A small image captioner, trained from scratch.
Model: 2.38M parameters, 64-pixel images, encoder arch mobilenet_v1, encoder norm batchnorm, encoder activation relu, encoder depths [3, 3, 3], encoder widths [80, 160, 320], decoder width 192, decoder norm layernorm, decoder activation gelu.
Data: trained on regions of photos with short descriptions (Visual Genome), 203450 training examples, 2.1 epochs.
Rows from block 2 of the text decoder, named by matrix and row number. Rows with one number belong to one attention dimension. Each number is 128 + 32 x the weight over its row's rms, rounded and kept within 0 to 255. All counts start at 0. Numbers have three digits each. After the name is the row's rms in percent of the matrix's.
# q: attention query (decoder.blocks.2.attn.q.weight, 192x192), inputs 96-191
# k: attention key (decoder.blocks.2.attn.k.weight, 192x192), inputs 96-191
q.50 101:109114164174120102117100098101123159100117114176110084140116093144126141105106126153100136069125127109160113133148146103153187170093148111113151087134217117122117132125167117130108121115080139100109162146139110070115189204121099111090138084106172090160090176126090096093118111162094098149
q.51 099:181161152088139099116116161115132151139161119128084178057090158157122096144158162114106081049117122103096172170100118098144113158130188118161124165111113140051153150142110100114125122175157093118149131123110129127133145090124132145153132110112177135082141127155149062152097098108170058110
q.52 100:156131156079141180087185120166137135127117109039133112092119137114155097113118140095092106173068191136116161125130108097139123130180151078111115124169161139167129102119095118089195106101137120145116139143163083155144132103114043115150118178164110137112130154113203127225139140188105191086
q.53 099:143099194195124127154101151095104107138132133125120121102136169121156159197131084086148196157093093099109113112141091096125084119147169084194109102114096131107165150139106088159066033134093175158168113061113143162140141136116125093114094106170117077116115176089085128109098109096117111132
q.54 104:150137106114134094060195133131135141104118186169124109146163109077096135099134099171120118092118169102104125134159125116161208133171191150120129105121164098089076179152143164135190097117133079159053125155151138195091081121166100143151144103135129147096137097095134086125141139109121123099
q.55 106:135165106118101125136105170087130111123062162191115121180198123166149105130105144100133124117150136069157161178109153138168092127183112123137135155089121160145141124153096130088092097113183104140093152078080122110120152201121150145122115073088179094134067173118131088175146140093134124105
q.56 108:141138170096144189092130147131090093163141133137156079122081183131194173119144114138184121136190117139153128091082133116149128181149074181124181131115109087119155134133151067166170105074149125133130216171132107126088142188115143122183096150071144141133135152138083146160117134099128101136
q.57 091:127118162106163115118152126119153122073117092171147127145136090143189138131148123137155124106067172098157109140088223064136145117142181092120091114104161148135115146148125141118114096124136106161140147132144086114129103200122107121141165135107094089140132171130169133141111145145143060184
q.58 101:128179158086091146130131091148123205117122153127178123084164128139132094143120047239116147112101120137106100125120154067107101104104071146136124104077112116126122110112119144112078081178128159111152141179153136122106093158150069142154129189154116079151105099133123083085090145140080100109
q.59 094:125179157162153100140137105098148049153118118104087169142138181103093141097116115053130232105115201113139169173108147100161143081099144145095152131148141153110090135116137134127076097138148121116090089070155164081138150137107110105040214115066126089104136138110135100149121182144149196187
q.60 114:102119125180192104143114135098156129173156070106101126107164144139130098112153076141129074114158125158127132066118180134125115123117089113149128144158167091138145154133154165114078122087123052101122120094081123136060066159169160124081094134172129181129096146144127135102083115183083112118
q.61 104:080078116110178196123152137112072066155077142103146140113155178106094123182112139131121139107126103086097154159140110148078133099144141134149199153104074143124143105181106152134158183154101174108169123095154116125125188114096135086119113153105134117120112124084142121140112108181118109144
q.62 102:143120105148087164170148161132105061122086107141124059150135119169125123110120138137157199138084109124106064169087141129120132107075118065110121120148120041136104131119090128091103091094152132125162174103145118130149135131109157167205095118119147102132192152139150141131132154169089093159
q.63 106:127146171124150090061089176128140167162145095132093148140141152133143152161112132151185193167177128128119062133108138118154151139110073133124112102086124107180167175138140147182086117112127112121136151134183192137149108145111147114131212115088152116074207151164053152108118153101064116129
q.64 090:102124069059121117124104095127126107162148159067171200131142134126104116127154108122092135111099104093088081090113110108121121123138081162135143100163135213096104095108086070119162092105131045102096131097130070082120149152083099099135138115102130116120135144167157161085053098131133144088
q.65 097:148130175127081091145188125169143158153089151088133075135113142112162080158164103113158115101111121173141049131154188139139125124108122066096131111149100130143083150070164088153179098104123199194058126096152120143151133152124168138126131126085131148101131153159122120159144114106106186096
q.66 090:148112161094174097083160133155172110164171118069128157139134146136080139145135141229087056177149138124162082128125156128079069137192097149123167153096107144155135150109175108152153089141158155095092135166154163101105097110156075198128088151130120127175118091124108123122132050119196143159
q.67 090:167131150162124086097101111087115124086104132139163103095147131129159110103135114105197150159135134114169112121107071151161120184167141128052126112145122111191110118132141100123122083095142085165075141091182125108111096255158090121102142125130074182126133196168098176144198110096148155123
q.68 091:141063100177157107159101097132108155120136123164135137140139142175114121160172128143137137136123077165141159179172116172087145119075127191112092189108092091136128171155148162145119125101126154132095139076108163131105122132131126131120155143104129163130153123150200084036125143187155139133
q.69 096:200162179118146108115118089110114176098106116158135132125132155195150155146114110116129069085131140077143091140068141125126118086132114145153170146114055091152126133123087193155171158112130125152093187108132165162153132158137102125131158139113171108166109153108141103082134170108106171075
q.70 092:172132152081146101102196147134057136116068161134171170138156150097168168155090173159112130102142116143120144105127135103131082069178120141083172119124120086138176117136125116110168121108151151067114165093148137170097197159148102118102097122157117161131141097116164085129184117147126132167
q.71 099:091123064099096109190091147145185148093189146108182174129117160125113154061115181149168149118208111071122188116142174158085158157165109082131074147156162151109160112165143068141155109174174124121066137161166112148137089096111103078118151112138112165101186140102115162131122167145122091151
q.72 105:069167140127135161144147113105168131183071117101158172112105151152183136210108110208140123150111121113139096166145098136122091141152125156102117139173157092141147161095131143126155085093127095149158148138106100110088142174140080147135133171132092099151150121152097103146093142088082158137
q.73 101:121136122149147142165055165094086121071163031195152070159134089078092134131143140224138178126156119150091223110153154121121178146086089121126192107080116138077125180128067102100117125100122155063150123133180145132196123107131100096079117168152168090185170092127138125157127133152100103141
q.74 092:076158152119090163126120109084118120150173150090134126098075098144151089065131134176160107106073105142147117147096203133098145105114117137125149101133091132093124130109179124140186132142160162158155127124158103171097081173131104078123125117178070202131188120185130112154119164095098207079
q.75 101:158117147096163140176166145162135077127143168138165148123086120161190130112131133118202135162161184105129143158156083158115153060128113117186192093102101141149162141100200159150178167100111122158180169071131150110112165162110132156170200147118074116161124087161120060163142158177093174146
q.76 101:144113143086115131174104139200087119134119040068052115169099128126124119150152172161124103088033112152159168105114119104083131107110112172118147100131133174102157137123174131098135169130132111100131131125109133115146074175147094111143149095144121171136087155140112122071138100118179156124
q.77 092:098157169168115088160105118095101147091137087079110123171120187132058126169170215163125159130127118134089146170146126169211146090114129153130170101157090172071109112149116111132157128124140091099181117118160127177105174100156170151117155139122143124127166141134086142100102160130083216110
q.78 092:110070144129108106155101036109103129065068111111149107130116119142136108088124189082096110135138111158096156151140174153109129114148084076116170115132157180078169139174127070128150144103180169077098108081144164183129109130151110135126068139075104143131114156151191152143093167170081167122
q.79 101:052099129129135125100082073091136126129184153145061143139149182178119138144154186146191132131131121081111160135139175149125117155123081130160129147170152193135125122118159131089123107110154133123096074115164019119120139138181159087092127124110065074120174194109129165117182121122109073063
q.80 095:136162115149155095080149131092104105178154169145155110103108072135109094099140159141109151121151176155087117130132113152099171107176087120111157156071126135110176156162095123104158095155138175127140107136145162155078128180204145140190054138190188094123095070149158106151120188084091135107
q.81 094:133048148101106118112157100139104119114052150156151171168171104181168139084184154130105116157085135104105142124109099116124194090075134091113151171136126110135111150119131154167134105176142125112113133131141115151165159146183190183144094086127098132198091143101125165038171068064228133115
k.50 104:097188164092126131092046113121093172144098187081103154098110182156136118115144163103141134131143107128068185175129142117110106163170169099123141134133134164101135120131121207107163176145194153151078106128105091139082093103149084085194128126141031184116144115170158083131122122164097119142
k.51 107:141111163074158061121135093123080151128063162074147134104164099103120155105138137152188137133138139099107147115148132111104190128127169082099104104126175088152133219215153163178140121099171120153151159139114105166173165156125130109115096101122131112147117183142086145132157108148173084140
k.52 108:169128112111125109159137124173154102159097128086096112104099111095172187110156167132114119211135132188123138133098189192143087129079151072178174194168173129141115165136125033111137133133132118139162118118173126110123145106108141114139119124093147099162084178124150145138131172056147100111
k.53 097:076128126050103158152165116099067144188100085109154127191152128104122089125161144089133161133125136124122179140143151109127158139147105106115160151178157152145104193159079129114184146190099158122119141145097110222141116125199104102129135076112122148169122127154067073108112104167145158135
k.54 102:132091091186106106114119162124097117141184172114126217108125138153182124166120118113097162190126124173124136102148131057126107086135185027119094204124128120113067163145143126162072142125169111111149129167110188138189140114143111151139110057121163051156067147162095124129097100135140112078
k.55 095:061135160085110129117115122124128154114172119182148113098169113150160096155134104129112160167171133115128087135103158101137199124129185116198115146072066107182108136089117095151111101140115200121157092124155150131084150182115145130120078132207074127166137094163103110153124049153096182079
k.56 107:117182104102077153119117139170143115115183103094187092084102064110094113113125136128116148081154170106164122173082161095160158158126076113133139156153101149076148097111130114159097078096119146155147051101139128175145160139189198135205140167137141146126137106106130156108071192099121153143
k.57 092:126133145124116080038164134064173167108110141102173149135134083152124143124186107097129119156134130131071175156137102108121175194134078037149160142135155107163082156165147092142102098193149088124138119108107120135205121172166180112135157130141143124145162117160147169163068171072120135116
k.58 103:154158163091121125109151130157161141175105162133161116094112084133166124143121170133139118120071093121137155121140160145163103144115053054158109175081165135104149185158098063095146119117170152134106087119110093215107118127167148182095172124109108167134146123094097122141114086144123195173
k.59 091:128104103117075096172071145100094103094178087163112134068103078081120153107138177134106142192114102085072118129129118146149114122148172091128082110114122177117134111098145184138085121120057115145127101109133184178035059154156092117090099131121119122167076135178176149138155165150114057103
k.60 117:122135088146075129114159126146123130118163107138113112169154159154184156136131126171101110132157155075086094121142160147058099095141162050189154116104106129088152132135048100122123159127106182097126117096159095145139116105072170072194123153121145103099099169150125111098050169134187140084
k.61 103:146123145144145084175100149095098096056154144143118126124060140130103169107130176124121122176107135189191075099145146155173095085130144077119099115142116155162120125126131089137115130132129090095057153108152117102122137089103157173110110098173109135174182110131086134126135089125071121085
k.62 099:124210165115098119178116139165118120181093120112096119104105164135195124105157132150116163083140179178136145141171142109081144184147085110112119183170165108124156093085192069122170167142140109102139130106097096102195170189099138168134112152121136144103181116112156140121135169165084103149
k.63 099:096170122103106107078157136141136094126140091093134096087127098135167132115164149226145130102157193082179120096152115120131084115131069126112086148144125162129163142055084144099134145107082125107128039146175127088102145138156132167093199126107081131086165109119180175160159198128103134136
k.64 093:142147153159181111082093068083166182082126153085143147145161168196120110100157145113125090143110122149120140166105129166160138095126175093072142113133119124149190149159110151164206122161173124168100133109156167134169130050116144104176120121147163136136081095112151168112120097172160101115
k.65 100:130105114084074191145156199152108147138152090130110124131149168120171136106106126138103182084073115145147162179119154124113148101143073178098100138188174156138124150107098171141140182153160150088117170097134167143111185077148049076115092065139138088110082065151163116108152159166128142154
k.66 097:182141207156124123074120184077118071112163196082091113112164158148104091075157078187119179137102091163093104120113086135135132126075136128137165068092110104145102172117185116139147110128100116081133081122166108089053142144156109179130100113118102159116106110119166155121150094110141092089
k.67 094:076101128165071116096176157128134162167155171118117122133085071121128145133178147162102133154133123148114148140105194172119134127114162166167178160176147119159114142128075160215176141122163163168161165169097132141095102139168070126078145101162030142159199135108113105102148136079107138120
k.68 090:100172190112117130118076099178135131217063153125076140090117138129155104156093152131142127143097086147135115123143171111110180168127113079115139187098070099145124075134145114151140125130124122055104120185100111116119142160129072125140178109137151101151182134071141149129154114124130126124
k.69 093:155168131123137161121121098036130083097098177126156141099199119183181165166094133120149169120125109133131175154112127128114121090140136061114121140153138083141057101134172109194141153141144146129166120136146074085180152140085168134146166164149134132136130123157115173206136053107112175119
k.70 091:134198117129141142138182132016060155109062100095147137131161121144118113120125105122107116159166139110097072185121085170134154171151121113154130140106176141151141154195104125137149133138103145174143107113091147098172151200105090117124108123147163150070172130055121158106169145097114113128
k.71 090:153140139125135120144110182138106106152127114127085170084109129159122114081100170089099110103037127181152090147147126094167138195126138096130163142160167131120123170092156108145155116108103127140089131155101168107141124136104137151125095096207179106130167079134120134118104168141158111144
k.72 104:176133110205060099128130112093057137124139181075119112147083113104190103128120122165161089138130141142142182138111077131138121170092182142159129142162083089159131128159109178103069116081086144144166123130124142108058097152140127166125150145099144134162111124107141094134167165125084104140
k.73 103:125147133078119134173112078111160095130087160168111127075139094101136044169125207113119066155144122116059128098174109114113130106170117112171079147099205119122135092162109135126102129143058103136120142107142170147137133180110149182102180168140136081163150189102128175150076115122114139129
k.74 094:144151154106109112144111141118115166117153136013101161155162119188091109114132114146076128158099080083167162181133187082173141090195069164173125088149111179107154165140151077106158118152098163111096118105145141095103156174099119152150155125123154093124097132205127190111130143137135100166
k.75 100:105111153104141154127081096177122135084098092073108149151122081133199186132130142111040140077126186134168153151166127170110157166097113122159141107185183088118116144096112153039102128142142112131098070173156096116108129114106094134123117058053152143113147158139144141170155117156125207176
k.76 095:147105160097122087143105177212132121137145101131158086132205152059110158122129072132137126140120048165120132121145182084130153077166091118090133081150124201063174100110136085156144106137130194115133084126141119109117127151136128144135080131088155140101130159138132191118201158109107115143
k.77 096:145160155109142105145090141097141129075112072120097054164103176108137069134116094118066108096123163120138136079189121118152091149180099132085115132119130127067148142125122132161142178081116166072133096091094100106207097142120148115151144132080159116133155204135121197119132098139096137184
k.78 106:168194164097085145160153152099109145136110085169132076146155128148101111154126118112124141073120097158076122144106205068151173091157101174096143126125125105112162117157140148148069173097160071091104074110150100151124111171127103112117135111205113113126112144119116138086127185094136097156
k.79 101:068158151120080091141136143112193111096100099167151126086091123158149176108181147204112118141133117087085125129142081120172106162066148112110117107144093108092160102123163186123135110069184125111125124095132124170131126196158138134100122152174113143144159127117120155070092169163132123121
k.80 099:143127148114100118099135148118145100115132158099159078155117124092087044104127117081072154112131085167128150097161116087098125145135082112167100107137147124117120093189082135153115219119130129147115156075094161195149101084182175138152200113157130092107110160157210099100121123115142105127
k.81 087:101172156092132106132118171160142150104076107130102175062125146164119174155136182134118187184146145107188134145119141164188122102140122066077083101090079112136149098123130121181160152050146135142075092135195151187154109148139073146138169105132066139101164161098090078158115097117100140120