Weights of a small image captioner: 6800 steps.
Rows from block 2 of the text decoder, named by matrix and row number. Rows with one number belong to one attention dimension. Each number is 128 + 24 x the weight over its row's rms, rounded and kept within 0 to 255. All counts start at 0.
# v: attention value (decoder.blocks.2.attn.v.weight, 192x192), inputs 0-95
# proj: attention output (decoder.blocks.2.attn.proj.weight, 192x192, transposed), outputs 0-95
v.93 [156 142 117  96 145 164  92  97  93 115 145 120 117  90 105 184 150 140 146 149 112 100 124 136 132 122 114 125 117 140 121 109 120 120 155 111 173 135 136 147 163  94 135  98 169 112 113 105 165  44 108  94 131 106 114 126 135  98 117 140 140 156 136 123 121  94 108 170 136 123 128  97 136 121 121 126 135 141 160  96 136 107 117 134 157  91 128  90 130 110 143 116 100 114 129 138]
proj.93 [124  99 122 178  97  88 126 142 114  95  86 185 117 137 143 101 118 117 120  87  77 160 126 104  90 151 130 101 136 150 154 139  96 128 121 152 115 127 139 109 127 122 150 150  86 149 159 116 122 180 124 153 142 121 131 131 135 171 148 109 167 107 117 150 119  96 118 118 140 125  87 164 128 126 133 157 129 123 112 146 116 143 126  96 151 149 125 152 144 107 135 151 124 133 199  73]
v.94 [141  81 141 105  91 124  81 194 118 169 144 109 135 142 130 116 123 116  99 142 101 111 129 156 117  96 120 160 145 138 140 116 108 136 146 132 141 162 140 137 131  95 160 112  93 142 126  89 171 134 138 126 125 129 114 145 123 153 125 134 147  61 118 112 155 114  95 135  93 134 133 136  98  78 141 128 106 139 150 114 132 108  58 147 103  94 152  74 102 129 122 131 136 155 160 150]
proj.94 [130 138 124 114 135 180 138  86  86 104 166 121 119 115  99 143 117  95 130 116 151 117 132 111 144 143 108  88  96 139 151 115 130 108 135 152 118 130 130 154 128 100 101 144 133 121  76 138 127 126 130 110 115 134 128 116 103 116 150 127 105 134 135  99 117 130 131 118 165 120 134 130 141 128 163 142 129 122 134 157  93 165 177 133 144 121 148 141  85 131 154  81 184 139 132 134]
v.95 [116 102 141 118 117 129 123 198 136 127 148  77 150 152 110 141 141 117 123 162 168  87  99  81 126 116 146 100 140 157  97 122 141 121 107  94 128 105 129 123 155 134 163  59 153 161 132 131 119  81 132  93 111 119 127 105  78 117 135 153 133 131 128 135 113  80 150 108 185 191 169 104 158 119 144 143 139 139 136 144 138 125 149 107  98 153 133 140 151 145 114 122 131 142 126 146]
proj.95 [121 150 139 105 171 186 147 110 104 110  94 162 111 126 130 142 147 106 135  79 122 128 157 151 152 162 104 149 177 123 138 123 102 156 130 125 114 141 115 155 118 166 147 149 116 139 117 127 118 136 113 109  99 136 111 112 154 110 168 108 119 121 156 127 138 171  98 162 127  87  90 123 113 137 132  76 145 147  78 152  81 142 134 154 149 108 111 153 149  96 100 119 141  88 158 140]
v.96 [109 126 147 107 140 113 105 127 148 114 132 171 150  95 156 180 152 120 102 100 138 108 134 132  93 123 110 128 151 118 164 155  90 120 106 124 109 132  95 157 140 147 160  80 132 136 109  85 149 126  88 170 103 188 105 163 173 123 140 148  86 138 187  91 135  86 128 158  89 124 148 128 118 127 124 134 126 126  84 134 134 110 113 129 124 103 145 131 102 127 130 119 117 139 118  96]
proj.96 [ 78 144 141  91  66 145  70 107 103  94 170 140 153 141  94 116 130 113 140 138 141 124 109 140 117 112 114 160 134  98 125 124 133 109 137 139 129 123 144  74 136  87 109 142 110 145 116 147 140 107 118 108 148 148 139 128  87 131 140 120 104 108 159 133 136 123  81  93 142 105  86  92 119 156 154 180 128 123 146 151 111 110 163 116 127 151 142 179 160 170 114 109 129 155 145 146]
v.97 [ 82 129 158 153 147 140 145 131 110 128 125 124 109  88 189 126 145  84 112 180  88 169 141 114 161  94 131 139 135 137 125  99 163 106 126 146 122 132 165 134 117 147 119 143 128 128 128 115 140 156 115 109  96 106 116 135 122 157  71 117 150 133 101 126 128 138 116 150 177 155 129 120 145 130 114  81 109 107 161  66 163 133 109 124 176  88 179  93 148 107 157 111 150 128 133 115]
proj.97 [153 127 148 108  89 129 132 114 131 140 112 117 117 134 110 104 160 175 129 120 127  73 107 176 134 144 111 145  90 149  86 128  86 137 135 121 120 181 112 109 128 135 100 112 116 140 103 145 106 127 126 164 141  70 101 139 119 108 178 134 110 107 143  95 128 119 125 128 110 143 112 185 157  96 111 169 132 148 137 191 121 161 120 165  97 160 125 160 133 136 118 134 152 121 108 129]
v.98 [132 145 123 153 139 103  72 147 106  90 112 140 132 141  94 101 151 158 128 101 121 122 122 127 135 136 137 149 123 178 157  81 113 118 135  85 146 138 136 178 134 147 162 146 141 120 138 115 148 143  92 162 110 179 139 145 137 112 102 115 109 171 111 145 130 138 122 125  80 132 145 114 120 110 147  98 142 144 137 130  98 112  88 141 128 188 138 120  99 161  98 142 110 158 120 152]
proj.98 [114 162 132 104 100 165 173 110 129 136 147 162 136 123 126 117  83 104 156 119 112 128 124 122 119 131  91 107 172 118 120 168 120 163 158 118  97 114 147 125 144 101 123 111 142  80 137 152 117 163  78 108  97 171  95 130 127 143 149 118 117  92 176 112  95 113 111 154 125 127 111 170 173 163 123 136 132 119 121  99 145 135 185  85 150 139 120 168 115 102 158  80 130 130  80 121]
v.99 [130 162  96 132 142 176 150 133 118 177 169 148  97 139 134 157 104  90 121 114  92 150 182 155 127 121 131 116 101 110 172 148 167 113 140 105 153  73 121 119  98 134 152 108 168 114 101  83 136 151 164 129  87 136 106 124 120 121 129 185 117 133 148 118 132 112  83  98 113 108 112 111 132 136 122 108 109  95 146 139 122 155 178 115 122 142 165 146 120 104 131 159 149  85 103 147]
proj.99 [134 111 102 143 102  68  99 164 140  93  77  77 128 102  85 100 154 133 169 144 127 160  81 130 104 125 123 134 132 124 130 114 115 133 133 154  78 173 117 109 123 133 113 166 122 102 162 115 121 103  87 147 159 162 131 117  96 109 129 110 168 141 100 107 148  75 167 127 127 124 141 159 121 120 157 116 151 123 134 104 131 110 123 145  58 109  87 149 112 151 155 116 137 136 136 141]
v.100 [118 119 122  90 129 137 134 156 141  99 155 130  85 106  84 100 147 123 116 121 116  96 158 144 115 109  90 119  88 141 131 139 140 105 137 180 139 111 131 107 149 153 121 151 124 151 142 144 127 105 144 172 143  99 172 126 121 124 133 112 152 100 119  89 160 129 119 139 184 103 135 103 152 154 100 132 140 136 142 116  86 128 107 134 113 108  96 118 123 114 138  87 121  80 138 118]
proj.100 [125  89 126 164 168 151 162 113 120 163 111 127 138 181 171 118 121 149 138 106 136 116 167 117 174 143 176 113 137 151 107  98 123 155 143 132 136 148 114 144 127 117 128 112 149 124 150 123 128 133 140 154 150 148 165 110 132 148 107 144 101 148 125 145  98 110 148 115  92 132 146  83 171 115 178 151 153 139 102 159 167 119 106 107 145 163 185 131  96 135 125 152 132 117 149 143]
v.101 [114 149 138 181 132 117 153 128 150 127 158 101 153 142 115 151 148 129 219 112 146 109 167 123 109 157 146 124 128 129  88 115 108 119 161  87 134 130 116 122 102  98 120 165 150 121 155 131 139 134 103 145 114  96 137 146 158 107  99 141 133 138 100 161 122 104 113 107  97 117 135 111 151 125 110 119 118 184 142 144 144 100 135 145 120 104 114 152 166  99 129 137  61 127 130 111]
proj.101 [109 118 104 120 137 130 161 137  99 115 140 152 152 164 120 116 107  92  95 138 126 154 143 141 119 145 114 148 100  98 138 120 161 127 152 171 121  98 148 138 138 156 141  98  65 204 142 100 136 109 143 146 173 118 141  91  97 105 151 130 120 143 140 128 149 189 165 128 136 124 102 116 105 131 132 130 125 115 121  92 111 111 112 134 138 147  68 106 137 111 124 120 142 118 152 121]
v.102 [157 110 146 123 145 115 137 132 120 130  99 151 114 153 117 132 110 107 149 150 144 148 143 120  98 133  80 158 130 137 118 137 108 118  92 111 145 118 137 126 119 129 111 116 129  56  87 124 104 101 119 103 173 133 147 143  93 162 164 128 116 102 123 129 157 119 125 122 140 139 156  89 143 145 183 122 160 105 164 125 125 142 155  89 122 128 161 155  91 148 114 125 124 151 107 112]
proj.102 [166 161 137 149  89 103 139 130 162  75 152 112 114 124 126 124 147 126 136 102 148 128 136 142 123 167 131 110 123 126 145 131 141 123 142 120 143 131 135  92 106 125 129 135 158 136 188 110  99 142 146 150 138 126  98 122 105  94 118 164 136 145 155 110 140 118 124 134 136 103 146 154  97 129 116 119 139 147 155  89 120 136 129 113 120 100 128 142 156 131 141 154 146 135 122 174]
v.103 [156 103  86 162 167 120 141 124 113  88 119 148 134 109 147 106 119 121 169 120 136 122  85 149 112 137 119 107 111 117 118  90 117 177 110 123 173  98  94 129 139 135  77 106 153 130 145 144 115 168  81 127 100 165 124 153  90 147 125 129 135  97 175 125 145 122 156 150 149 109 155 121 140 167 121  96 131 123 154 113 137 143 116 126 144 130 141 116 155 102 172 155 146 151 124 125]
proj.103 [126 138 184 148 131 123 129 106 129 145 137  98 122 155 110 135 122 138 124 129 150 125 151  98 126 158 131 156 146 142 149 158 151 110 147 146 108 114 129 122 114 133 137 136  90 145 110 117  78 127 133 152 138  87 136 134 115  92 105 144 130 176 109 126 121 134 111 134 114 103 126 151 113  89 139 142 105 152 122 158 124 127 160 164 108 101 115 122 130 152 108 122 153 116  95  88]
v.104 [131  89 144 159 131 106 140 166 102 150 150 162  96 161 115  72 113 120 111 126 147  77 140 152 138 114 171 132 115 154 130 108 154  93 153  88 111 144 124 135 115 146 106 119 115  98 104 149 142 122 171 128 149 111 141 157 193 146 139 133 161 114  94 128 136 151 140 125 109 140 110 149 127 133 122 120 119 130 125 166 164 121 144  81 105 107  97 111 162 179 149 168  98  92 143 111]
proj.104 [120 125 149 132 135 133 136  76 168 120 111 128 152 131 147 155 110 156  83  80 133 162 111 158 127 189  94 117 157  95 153 165 146 117  83 122 119 128 139 132 143 132 122 100 141 169 194 150 118 132 113 122 121 144 107 116  87 123 126 126  96 176 156 136 124 119 131 117 159 112 127 119 129 134 123 139 154 131 136  91 116 117 143 164 125 147 146 135 107  80 146 143 129 198 114 139]
v.105 [106 103 137 166 141 131 154 136  90  61 153 140 138 103 154 133  85 143 131 132 119 159 139 126 117 134 108 174 123 118  80 159 127 147  98 142  73 134  93 154 135 147  75 134 136 161 159 154 139 154 119  91 136 149 111 146 114 135 170  98 163 128 125 138 110  99 144 119 126 149 116 124 116 122 128 146 128 165 120 126 134 139  99 155 124 109 155 120 143 155 100 155 100 159 137 110]
proj.105 [103 156 160 100  98 117 186 114 121 181 144 149 153 144 115 136 166 116  89 120 100 151 124 139 128 139 117 108 176 148 124  86 120 115 118 132 149 158 130 131  99 121 172  89  81 141 117 113 174 110 149 141 106 112 115 105 124 109 120 126 125 141 170 106 130 145 124 136 126 128 161 151 118 127 121 128 114 107 125 131 104 178  98 115 130 156 113 122 130 137 160  85 112 117 145 185]
v.106 [125 110 117 101 156 159 151 123 128 148 125 137 132 164  95 149 142 119 162 124 120 141  72  84 136 111 119 139 133 120 155 138 128  55 176 139 145 101  82  85 140 107 119 148  86 149 134 142 132 107 147 122 153 127 125 138 126 158 141 126 103 128 113 145 134  84 150 150 135 123 144 144 135 141 133 129  98  73 115 111 155 115 119 104  54  83 155 145 110 138 134 133 125 117 150 130]
proj.106 [177 164 159 118 143 144 105 142 132 129  94 146 150 110 120  85 119  87 109  91 167 105 190 145 112  95 135 150 115 158 127 130 144 186 133 120 145 163 144 143 118 162 165 142 146 159  93  90  91 165 109 124 140 100 169 149 138 141 106 127 115 134 122 133 130 138 143 148 139 119 122 100 150  91 148  96 125 142 132 131 115 155 107 125 179 121 100  97 136 161 114 158 124 111 132 115]
v.107 [110 128 119 145 165 122  87 128  86 121 108 141 106 114  85  93 128 110  99 136 162 166 128 165 123 138 150 135 127 126 146  95 172 103  65 113 106 153 138 133 142 118 105  75 128 118 161 168 136 131 127 135 141 163 153 130 141 109 119 118  94  76 149 135 111 149 136 155 137 106 133 148 112 130 126 146 138  98 109 112 128 144 110 144 138  91  78 152 149 109  93 137 122 124 146 133]
proj.107 [116 138 105 107 152 153 169 105 158 154 121 148 150  98 171 137 135 148 122  97 107  90  80 128 159 105 106 140 175 130 111 145 136 169 138 107 121 154 116 135 109 130 124 137 119 107  88 135 132 166 139 154  89 101 144 125 116 124 149 124 118 166 136 163 120 130 125  88 107 103  89  66 145 140 156 136 195 175 152 124 155  96 156 131 125 135 152 133 124 153 161 104 122 121 112 114]
v.108 [142 110  72 108  90 154 150 183 130 162 113  67 115 118 165 116 123 116 144 153 127 159 155 129  92 134 135 100  85 150 123 139 116 142 141 133 124 125 112 123 107 136 110 104 103 144 144 138  92 150 105 105  89  96 120 124 142 122  97 140 132 120 167  89 144 119 152 162 113 122 146 123 141 110 114 124 126 140 144 130 133 140 124 116 128 149 150 130 105  83 183 126 123 119 107 128]
proj.108 [121 101 188 146 186 121 120 100 113  78 115 141 122 177 106 133 104 163 114 160 105 101 127 138 188 114 107 146 138 103 134 133 122  70  88 104 113 120 119 117 117 123 148 143 129 140 107 127 137  82 144 128 156 117 147 167 103 125 152 127  97 113 104 138 122 115 126 116 139 120 135 144 102 126 170 119 120 165 152 137 128  98 116 173 152 111  80  92 135 161 128 145 144 160 130 118]
v.109 [124 155 134 138 151 130 119 141 115 101 117 149 122 114 186 120 130 118 103 142 147 107 161 120 175 177 194 174 113 139 100 116  88 111 112 138 143 128 113 109 132  81 114 168 163 136 109 137 111 152 157 156 120 138 147 112  92  88 137 173 154 130 119 180 132 114  80 140 101 144 105 134 116 136 145  97 107 140 151 148  85 103 119 126 125 110 159 121 137 116  87  90 135 142 112 140]
proj.109 [126 154 130 116 104 130 118 115  98 155  86 125 101 114 118 142 134 137 136  94 113 136 126 142 109 119 125  99 156 145 117 103 149 122 159 132 101 116 111 152 119 177 136  92 120 136 104 116  86  97 111 111 128 142 107 148 114 166 143 105  93 127 126 127 102 107 121 115 144 175 129 139 117 117 127 137 146 127 119 155 152 136 167 145 124 154 108 180 132 104 136 157 128 131 126 138]